Rows from block 3 of a small sound classifier, named by matrix and row number. Rows with one number within an expert belong to one neuron, the router's apart. Each number is 128 + 24 x the weight over its row's rms, rounded and kept within 0 to 255. All counts start at 0.
After each expert's rows are labels from the 100 clips, of 14848, where the router gives the expert most weight on average: "strongest on" is what is common among them. Only what is clearly more common there than usual is listed. The data: short read English sentences (LibriTTS-R).
# router: router (model.blocks.3.mlp.router.weight, 8x320, trained with AdamW), inputs 160-319
# gate: expert gate (model.blocks.3.mlp.gate, 8x160x320), inputs 160-319
# up: expert up (model.blocks.3.mlp.up, 8x160x320), inputs 160-319
# down: expert down (model.blocks.3.mlp.down, 8x320x160, transposed), outputs 160-319

# expert 7
router.7 [128 201 125 101 169 118 110 138 128 132 105 155 153 112 129  91 101 121 111 120 115 136 144 128 102 139 156 151 116 181 140 115 151  99 118 136 146 140 141  96 140 119 131 134 134 104 117 103 122 159 145 123  93 120  95 110 129  98 145 142 120 145 101 151 133 144 115 113 138 134 115 167 148  82 122 144  93 134 133 134 151 101  92 153 127 126 124 156 163  86 115  97 119 131 125 121 130 127  79 149 149 126 117 147 100 179 127 164  79 110 112 147 126 156 121  89 103 138 138 123  89 133 113 128 116  57 137 113 138 100 113 124 135  78  88 118 118  94  90 111 141 164  86 154 133 112 142 135 104 110 159 148 145 142 137 131  62 116 140  91]
gate.0 [163 154 147 120 132 140 147 168 106 149 129 134 103 102 111 124 163 165 148 129 148 151 102 146 171 120 101  98 146 127 111 131 122 160 107 134 102 141 154 151 165 129 112  99 123 100 140 109 105 116 143 129 156 133 147  88  99  92 118 138 107 136 120 144 101 147 147  71 129 127 107 100  85 186 116 115 143 132 166 103 157  75 136 120 148  78 119 131 134 102 138 142 121 108 154 108 109 121  98 114 130 157 119 124 127 125 149 129 150 156 128  88 111 135 169 162 170 137 125  90 166 149 138  86 132 129 126 112 145 154 165  95 136 107 125 130 138 132  98 153 124  94 154 152 129 174 153  98 117 133 118 135 153 135 147  95 137 124 138 129]
up.0 [109 141 127 144 123 132 172 139 127 123 102 129 121 112  97 109 137 134 122 160 138 118 143 132 105 120  92  99 125 158 140 166 116 137  98  96  90 121 100 145 128 125 169 120 104 106 142 130 129 149 130 134 154 149 167  96  99 136 122 118  88 105 161 145  89  94 156 126 111 132 103 171 119  86 106  96 143 120 173 133 133 111 104 138 142 131 133 143  91 107 131 158 122 160  77 176 149 148 124  78 167 132 132 145 113 117 144  94  70 123 104  94 103 138 136 174 131 128 120 132 143 144  99 167 129 119 141 121 120 125 100 146 137 126 108 132 151 148 166 100 106 119 117  93 142 110 138 126 133 154 141 117 182 117 140 111 103 104 122 125]
down.0 [130 138  89 113 172  87 108 116  81 133 127 144 154 133 123 104 158 137 156 115 107 157  83 137 136 146 127 124 119 129 129 128  98 144 111 108 163 144  89 121 116 124 120 148 151  97 113 146 149 158 136 136 113 121 163 112  91 144 134 173 179 156 101 137 139 143 103 165 111 141 153 131 170 137 125 132 166 169 110 110 150 140  95 133 133 174 132 149  70 131  89 134 126 126 117 139 141 103 119 135 137 169 173 136 153 142 140 108 113 103  80 163 128  92  91 140 146 162 153 134 121 144 159  87  93 128 138 137 157 135 118 156 121 117 149 107 121 181 113  88 189 129 127 113 137 110 116 143 117 123 121 157 131 117 153 105 131  99 115  86]
strongest on: voice: female

# expert 0
router.0 [111 117 102 138 142 119 165 147 102 150 152 109 105 122 105 147 166 176 104 170 129 156 126 155 132 120 122 152 123 142  99 118 113 144 132  98 103 149  75 122 123 153 126  97 129 148 137  97 143 111 124 137 146 124 135 152 153  99 145 177  99 128 101 159 140 102 118 154 133  69 133 143 118 171 133 143 104 120 131  83 174 110 153 101 121 142 135 128 122 142 167 120 107  82 133 147 148 110 122 118 137 171 123  61 136 182 108 123 122 150 129 120  95 103 113 107 162 128 130 126 126 184 139 154 139 216 118 128  99 161 126 160 133 130 131 141 152 159 152 115 119 134 178 112 162  84 136 133 142 151 155  94 110 128 107 120 107 107 184 137]
gate.3 [127  57 140 141 169 121 110 123 124  99 131 145 158 103  91 122 129 127 125  98 184 148 135 138 165 156 124 151 106 115 135 109 144 135 113 150 123 116  89 113 109 153 117 130 108 106 103 140 159 135 112 124 119 128 109 130 108 103 149 112 139 106 122 144 176 124 138 165 127 145 133 151 100 105 107 117 124 176 132 120 105 148 127 146 143 143 135 195 124 137 126 119 130 118 129 134 132 133 127 124 170 116 130 153 148 160 109 165 141 133 162 138 110 156 168 108 129 150 128 122 155 147  67 150 147 106 112  99 159 109 101 143 118 149 112 110 168 124 150 133 111 148 139 100 113 111 115  90 138 104 130 127 134  82  94 108  94 184 129 138]
up.3 [100 190 129 121 124 180 120 115 158 150 116 136 125 136 193 119  72 134 136 114 111 104 135 126 103 113 136  73 122 132 133 114 150 137 118 157 125 147  83 120 163 175 118 116 124 158 151 129 148 143 150 143 144 147 129 133 155 144 124 114 107 152 110 122 126 123 130 115 136 128 152 158 142 144 149 110 122 104 147  92 118 137 103 105 129 107 112 149 149 187 117 127 124 160 105 164 118 129 153 112 148 128 134 106 141  82 100 112 127 100 118 135 139 124 117 154 124  96 162 127 133 115 182 113 118 181 152 135 119 137 179 163 157 144 109 135 115 129 153 121 125  85 126 149 128 113 134 125 133 143 122  61 128 182 154 169 141 138 157 120]
down.3 [132 100 140  83 139 145 109 157 119 130  92 129 110 125 108 146 104 138 114 131 146 143 121 137 106 171 124 163 170 153 119 132  94 107 117 132 140 119 117 165 105 123 129 121 127 157  84 144 162 144 112 153 130 143 182 122  97 150 147 104 139  99 189 146 114 135  96 139 135 138 114 111 114 131 152 135 124 119 116 127 127 180 142 155 117 130 122 138 166 146 109 124 121 143 180 122 154 119 143 117 189 126 151 155 110 128 115 125  79 145 148 121 105 136 121 143 141 179 133  92 147 134 130 175 132 114  88 141 134 138 107 153 112 110 146 109 162 118 173 146 151 151 115 160 156 103 119 100 139 115 149 103 108 118  72 118 162 108  85 149]
strongest on: voice: male

# expert 5
router.5 [155 123 109 167 151 153 122 152 100 149 131 117 111 104 106 103 164 131 150 129 144  96 147 100  97 107 134 115 124  79 128 167 120 122 108 143 173 155 107 101  98 177 112 191 127 130 139 109 123 124 137 105 121 172 129 109 141 129 104 134 143 130 143 155 123 137 130 132 116 122 135 145 147 118 144  94 169 107 146 160 159  97 135  96 121  98 136  93 129 135 203 122 148  91 103 135  97 148 132 131 142 154 119 142 116 126 146 113 158 111 148 121 109 116 131 118  41 113 135 108 124 162 106 121 108 130 111 143 123 130 135 158 104 148 136 124  93 154 156 123 144 146 110 148 155 192 125 123 106 152 187 114 112 121 135 124  96 133 121 139]
gate.0 [158 117 141 148 115 125 115 125 125 129 145 123  85 139 125 109 148 172 154 155 110 127 114 124 106 142 153 124 112 117 135 140 139 123 144 131  94 139 131 127 130 168 115  94 148 151 126 148 140 153 105  90 146 116 147 110 130  99 134 105 122 168 115 125 149  94 140 147 141 116  94 153 166 155 147 133 138 105 112 128 138 139 120 140 139 140 127  94  97 142 132 113 144 176 103 176 125 116 138 137 113 141 121 155 112 125 152 131 147 108  98 121 128 159 108 104 123 117 137 122 110 134 159 131 121 185  94 140 109 141 163 147 155 167 127 115 132 129 108  88 129 125 129  97 137 175 126 138 123 103 104 155 120 113 171 162 151 157 101 170]
up.0 [157 129 114 132 115  86 107 120 108 156 153 113  93 126 128 129 134 171 149 138 111 111  77 140  88 117 174  81 146 105 148 134 104 153 138 106 120 119 164 135 127 166 101 140 121 139 137 154 117 169 116 108 159 111 149 128 142 113  91 102 131 108 113 114 140  89 120 123 170  82 108 179 156 153 149 114  86 103 114 119 158 120 117 150  92 118 120  95 116 165 169 153 132 192 110 166 111 121 115 133 126 123 110 125 118 132 143 109 149 124  89 166 131 157 103 113 126 103 106 131  99 124 145  87 155 153  91 140 146 147 164 111 123 137 112 134 165 130 117 156 123  96 151  94 149 156 140 123 119 113 122 140 109 135 145 154 101 118  92 143]
down.0 [123 125 154 113 144 126 141 126 120 183 114 116 141 152  81 176 109 111 124 118 206 109 141 168 115 112 125 137 175  95  90  92 161 146 138 140 144 112 183 124 110 138 108 138 120 115 149 100  61 113 154 128 102 138 105 120 126 136 122 108  90  95 143 136 114 138 148 126 150 111 127 148 127 151 114 119 148 162 121 147 109 140 132 146 132 105 106 128 120 122 176  97 152  94  93 120 136 158  97 135 132 121 145 134 137 165 116  98 142 129 147 117 186 158 125  98  73 147 101 131 138 134 165 152 109 125 124 158 154 140 113 126 129 121 101 142 127 143 167 129 143 105  90 159 153 146 117 153 129 114 102 112 156 144 158 144 136 124  96 141]
strongest on: voice: male

# expert 6
router.6 [123 115  97 138 112 129  89 101 137 163 116 135 144 133 134 114 123  53 170  93 118 120 164 103 162 163 135 109 150  95 111 224 153  95 119  83 118 101 121 136  94 126 161 168 142 106 123 122 131  75 166 119 156 141 113 118 102 121 157 135 110 126 118  90  96 151 135 119 118 106  90 150 115 114 139 158 105 114 135 140 124 138 113 178 116 102 122 124 195 159 108 127 118 109 137 146 163 155 159 117 139 140 117 128 135 115 105  90 137 120 128 137 137 165 155  60 129 126 160 147 119 122  94 147 152 118 143 118 163 119 119 138 130  96 143 107 119 162 138 115 117 142 149 121 116 106 123 152 126 110  94 124 140 149 129 126  75 177  97 146]
gate.0 [129 180 120 139  81 104 137 115 121 138 139 133 167 118 103 144  71  99  96 101 102 100 185 111 120 130  89 129  85 143 134 124  88 165 101 128 117 143 131 125 112 137 105 103 164 171 108 124 160 145 126 158  80  97 150 157 131 144 155 118 124  90 127 132 134 119 111 134 103 122 133  77  97 118 133 172 139 151 103 110 128 115 136 148 149 103 146 152 112 140 182 124 135 168 135 108 175 121  93 168 133 108 131 155 120 157 153 123  97 108 151 136 114 122 121 189 141 179 133  78 149 107  92 104 151 118 135 120  91 126 108 150 124 139 172 115 150 143 171 121 141 113  96 146 113 115 112 125 119 158 109  47 150 134  72  99 122 135 126 138]
up.0 [163 124 150 136  98  99 122 125 144 101 166 146 108 105 134 130 123 138 153 119 150 128 135 142 129 123 129 115 116 104 143 115  95 148 136 123 132 141  99 102 123 113  45 150 138 149 121  93 140 130 128 123  93  76 141 130 120 137 154 137 106 136 155 138 128 147 130 112 121 126 102  68 126 144 122 141 108 144 125  96 153 123 121 140 108 123 133  99 160 151 142 110 126 101 177 111 156 140 135 145 137 128 119 170 114 147 166 138  93 142 122 158 131 144 127 161 139 118 115 116 106 148  81  84 123 139 130 134  99 127 117 176 114 137 136  98 114  89 154 173 182 164  95 118 132 109 163 117 135 130 134 103 127 136  88  92  93 135  99 157]
down.0 [155 149  98 167 149 125 157  93 140 157 145 121 139 186 144 152 149 119 145 157 146 128 108 167 106 108 168 144  92 133 181 131 123 141 126 160 150 121 154 152 161 129 117 105 149 125 118 140 124 125 141 150 108 152  89 110 137 147 118 135 152 107 124 116 155 165 138 114 108 116 113  85  79  76 143 135 106 108  92 130 111 160 169 121 142 171 130 103 113 143  87 162 111  86 104 135 128 144  94 139 130 124  92 153 110 116 150 101 159 125 133 142 129  92 170 143 115 125 148 106 129 128  94 165 141 111  92 163 140 130 163 126 125 122 180 120 111 119 120  96 147 101 132 109 168 126 129 166 164 117 130 149 129 125 156 133  99 110  83  98]
strongest on: voice: female

# expert 2
router.2 [144 100 123 149 143 132 144  97 128 106 114 154 179 126 145 123 109 146 136 108 107 138  83 140 142 107 165 172 119 163 146 102 120 138 131 146 130 126 124 119  93 114 150  68 114 122 118 115  63  91 143 137  97  91 120 170 142 178 142 164  98 132 133 129 131 149 142 155 138  94 126  86 188 147 135 119 109 122 152 112  97 163 142 162 122 121 102 165  89 153 109 115  95 116 132  88 140 125 191 159 113 126 127  79 123 145  76 104 125 122 100 138  97 108 147 174 163 150 127 141 147 108 197 145 155 143 141 140 136 107 132  78 137 107  97 144 149 137 109 121  91  76  91 146 133 126 142 151 121 149 122 117 114 126 120 139 130 103 140 135]
gate.0 [135 147 132 123 125  97 143  93 118 141 158 131 131 107 115 125 133 155 114 146 141 111 163 133 131 114 118 103 138 159 145 135 143 107  97 114 157 135 105 135 116  96 130 101  81 195 140 150 142 102 134 147 123 136  78 147 110 118  83 132 175 149 133 142 149 141 119 144  88 117 135  89 108 153  98 152 126 156 131 119 121  95 105 118 114 102 148 154 125 113 155 123 154 133 113 112 139 131  98 120 115 113 118 127  94 207  89  88 115  76 128 112  89 136 103 142 108 135 139 101 120  91 185 146 146 121 143 123  97 106 135 119 112 143 124 144 128 154 143 162 121 128 157 128 117 108 115 124 157 111 113 122 146 125 110 152 110 140 119 172]
up.0 [140 153 116 149 125 145 151  97 137 132 105 125 127 128 122 150  98 116 139 175 151 102 123 138 120 144  91 118 130  98 164 164 130  96 105 124  87 153 112 113 126 124 140  97 110 139 132 148 150 103 133 135 105 103 122 132 171 113 110 115 139 145 146 192 127 177 169 174 172  97 118 111  90 127 121 114 140 109 104 128 141  93 125 152 142 127 122 171 136 158 119 110 142 120 117 107 125  67  81 136 149 113 109 152 171 153 162 119  98 118 156 128  79  87 122  93 127 145 107 132 133 155 117 133 161 110 159 113 136 121 132 118 122 120 134 147  90 143 146 173 148 128 181 198 104  86 169 131 113  96 115 101  96 139  99 126 163 149  98 162]
down.0 [ 65 104 160  77 121 121 102 161 130 112 133 143 147 134 139 127 129  98 133 144 133 128 145 158 149 135 142 110 101  89 138 135 128 143 110 165 119 108 178 151 162 135 109 119 154 151 111  82 106 155 141 155 141 113 185 146 109 164 146 141 102 120 127 127 117 128 131  94 143 101 115 142 137 133 157 116 150 140  50 114  95 171 124 103 156 112 111 147  96 106 154 150 139 157 142 146 113 106 114 116 157 119 176  98 108 140 108  88 165  73  68 158 109 127 173 125 106  89 125 137 115 131 139 123 146  99  59 144 159 156  76 140 113  83 139 126 125 124 137 138 120 127 144 154  96  96 145 119 132 106 124 169 145 147 141 128 148 121 122 126]
strongest on: voice: female

# expert 3
router.3 [ 94 103 144 133 120 102 128  99 170 152 127 155 121 117 154 156 131 176 102 136 152 110 111 131 125 138  90 120 117 164 141  91  97 164 140 118 105 139 148 148 177 140  97 153 174 118 116 147 127 169 134 129 144 114 107 115 112 130 131 122 107 120 143  94 128 112 142 127 150 139 155 110 111 109 145 111 125 131 150 146  64 149 159  81 135 150 172  92 112  78 159 121 116 183 146 157 130 118 124 135 116 142 125 153 102 160 127 153 132 138 132  88 140 134 137 155 124 169 103  97 143 128 195 134 125 179 115 140 133 121 121 128 127 149 129 148 134 135 148 162 138 124 145 123 172  94 139 116 139 142 111 114 157 117 106 142 128 127  94 140]
gate.3 [122 120 119 118 149  98 161  95 147  87  96 142 106 132 107  88 153 137 163 137 116 112 106 106 136 130 129 129 136 162 114 184 142 108 144 130 121 118  98 128 139 168 117 154 117 154 104 150 134 134 102 150 174 140 138  68 177 118 193  84 134 114 150 137 145 123 109 100 132 123 152 111 179 159 106 101 129 114 135 114 152 112 150 142  98 141 141 125 122 125 168 144 120  61 137  88 119 152 115 119 135  91 129  99 148 132 120 155 147 117 121  99 153 158 128 102 125 147 105 123 118 164 150 133 140 156 150 109 156 124 119 111 131 126 127 153 107 115 205 183 100 126 126 125 133 140 135 159 137 129 137 129  97 142 140 147 123 129 101 122]
up.3 [138 140 132 124  96 175 100 153  96 157 155 119 115 136 140 120  91 128 113 140 136 140 132 144  81 134 158 106 102 120 144  83 132 113 130 112 102 156 147 135 149  92 132  81 136  93 128 114 118 155 134 145 128 113 147 152 120 112 128 155 103 140 118 120 140 133 135 114 133 116 119 190  93 106 138 114 115 132 121 117 110 163  97 115 130  97 128 152 141 146  96 120 107 162  97 121 157 119 119 128 157 171 124 136 100  97 153 119 111 144 131 138 115 122 117 162 143 110 134 149 150  76 115 106 106 104  90 149 128 130 145 138 111 144 125 103 121 142  95  79 171 135 111 118 113  95 132 140 135 122  83 152 188  91 127  83 145 142 163 134]
down.3 [133  92 147  98 134  76  97 114 117 120 122  95 120 171  66 108 100 133 119 138 119 118 112 131 132 125 114 137 132 105 134 147  88 137  92 133 107  94 125 103 116 153 129 134 171 139 157  83 132 195 143 156 121 134  95 145 194 158 133 138 110 123 108 136 129 116 139 138 124 118 115 134 102 140 134 106 127 147 159 132 195 110 120 116 180 128 107 146 126 116 127  96 142  88 111 127 126 124 166  83  98 156 122 130 168 102 140 128 144 104  94 129 115 105 138 122 103 131 132 156 139 183 122 146 105 116 102 116 138 142 163  68 120 164 130 136 142 112  88 108 155 121  93 143 105 187 104 124 175  92 112 107 148 182  98  99 109 100 115 114]
strongest on: voice: female

# expert 1
router.1 [117 131 122  90 119 114 107 132 119 105 133 114 140  98 113 120 156 111 150 134 130 131 118 108 129 126 134 120  69 138 142 107 121 137 127 169 121 117 153 115 149 121 115 107 125 164 145 129 103 113 127  95 173 135 148 122 122 161 140 112 149 170 159 126 111 123  97 131 132 124 113 151  75 176 160 109 129 166 122 159 139 161  73 128 158 143 111 118 111 105  47 152 142 110  95 139 129 103 126  82 145 101 148 167 114 116 149 112 117 165 156 118 140 176  69  86 111 110 117 147 103 148  82  84 134 138 127  93  80 127 145 155 190 147 134  94 135 156 147 132  97 133 131 100 110  98 118 155 129 152 112 139 127 139 135 138 151 140 145  73]
gate.3 [115  88 107 168 124 114 128 104 107 156 140 126 154 113 129 137 151 108 139  88 103  99 149 168 148 110 107 100 100 133 157 165 153 135 119  82 150 125 131 156 128 163 156 117 111 107  93 131 132 143 147 177 142 110 132 141  96  97 139 126 133  92 145 139 118 100 107 122 148 143 122  91 125 139 121  98  80 114  84 123 148 117 108 101 103 124 124 133  93  81 116  71 124 170 128 108  99 106 130 124 154 152 158 157 133  71  91 131 123 106 122 146 133  85 142 131 107 129 128 172 130  68 108 126 159 119 104 111 154 127 143 120 152 131  92  87 115 138 144  86 115 214 116 106 122 106 137 144 116 139 111 134 130 137 134 152 138 115 157  96]
up.3 [131 116 141  95 101 118 146 171  78 124 113 121 129 150 137 122 154 154 107 171  98 122 166 147 142 145  86 112  86 134 133 135 116 124 125 124 141 159 149 145 150 117 118 136 165 141 114 132 136 133  98 115 110  92 109 134  95 110 142 130 155 129 139 145 131  89 101 186 119  98 120 147 117 133 117 132 105 133 108 126 135 134 102 150  93 134 103 130 146 117 123 111 123 127 124  81 113 127 123 118 111 134 119 152 157  83  98 127 135 134 120 128 115 141 128  96 127 122 111 103 113 124  79 109 151  87 101 146 122 151  99 107 156 151 136 111 112 153 136 178  94  95 109 164 109 139 144 139 115 137 117  78 116 113 153 120 150 101  97 121]
down.3 [ 87 135 117 141 129 108 106 112 119 157 162 136 102 204 119 130 161  97 183 100 128 140 113 149 107 163 122 101 136 115 166 170  97 173 169 166  81 140 109 146 157  82  95 127 150  94 139 156 118 121 135 157 145  99 137 114 138 118 137 139 130 128  82 124 162 106 112  92  99 137  80 172 108 146 101 117 123 113 134 128 132 177 108 179 138 118 150 119 137 126 155  91 129 120 105 118  97 146 136 119 127 122 144 108 139 101 127 142 149 128 171 137 128 127 107 170 120 149 137 109 111 110 142  84 119 139 132 149 126 145 178 129 167 150 139  88  95 175 121 128 153 139 118 168 152 117 137 140  99 163 174 102 131 149 104 121 118 145 129 144]
strongest on: voice: female

# expert 4
router.4 [167  99 167 119 135 132  88 121 113 101 133 132  91 164 114 144  99 147 137 184 126 147 160 132 138 126 145 127 149 156 163  83 122  93 129 149 171 140 144 142 151 138 129 142 130 145 159 153 141 109 133 168 137 144 136 127 128 160 125 140 133 127 164 118 166 131 112 157 129 154 125 138 102 134 120 136 145 145  88 116 120 118 102 118 108  83 103 151 115  94  95 140 170 138 101 152 109 111 141 149 154 159 161 165 132  56 161 113 117  98 169 135 149 120 167 150 154 116 132  89 141  63 118 106  98 152 153 137 139 140 133  92 101 170 130 125 154 126  89 142 107 130 154 140 116 144 106 118 139  94 126 153 156 116  89 132 136 174  91 127]
gate.3 [123 111 137 150 147 119 167 153 125 135 143 122 109 145 161 153 113 119 112 148  75 146 113 110 117 142 133 144 122 148 136 119 130 101 169 142 157 143  89 114 108 133 107 177 130 132  98 115 121 115 118 136 130 113 133  99 118 128 127 122 114 126 147 127 140 114 124 137 128 129 120 109 151  80 140 138  96  90 146 175 115 139 192 111 151  97 109  98 136 125 128 138 135 122 126 148 121 124 122 136 104 136 114 122 146 124 135 141 150  81 119 142 113 164 188 143 134 153 178  90 120  70 119 165 165 175 124 142 125 136  81 161 143  93 123 110 121 116 124 104 111 161 130 124 153 102  76 124 143 129  48 125 133  97 110 144 132 153 129 104]
up.3 [135 141 112  96  97 116 133 164 146  95 129 119  93 148 127 137 130 121 141 120 103 154 132 134 140  93 149 171 158 103 145 134 140 107 117 143 124  94 137 145 136 163 148 126 121 125 142 147 156 132 147 121 107 153  85 182 130 173 131 153 151 152 122 113 134 123 140 108 142 105 157 134 143  80 122 124 142  96 154  95 145  49 143 121 101  96 176 168 122 171 155 115 139 120 120 148 159 123 128 139 126 169 134  99  87 127 120 125 130 157 143 115 144 135 137 138 172 167 157 123 123 122 131 145  90 142 185 115 147 117  90 105 173 138 100 100 122 161 143  95 121 136 115 153 120 120 130 104  96 111 188 138 127 148 128  96 144 139 108 103]
down.3 [148 124  82 143 113 148 152 157  97 146  99 139 163 156 166 120 134 181 104 106 168 151 141  76 153 137 127 130 135  72  94 142 113 134 146 135 103 142 132 149 149 112 114 112 153 106 116 159 139 107 135 107 112 147 112 125 118  89 112 103 138 147 154 130 118  98 143 126 128 100 110  84 114 127  81 118 106 160 126  94 101  98 108 161  99 143 137 124 122  97 132 118 200 117 126 123  87 151 139 122 100 127 176 101 153 138 129 140 124 119 100 116 127  96 103 153  83  96 156 131 185 109 133 138  85 172 130 166 120 152  99 124 167  95  99  98 138  83  90 110 155 156 117 133 118 136  83 112 135 141 162 155 130 151 111 140 112 146 115 125]
strongest on: voice: male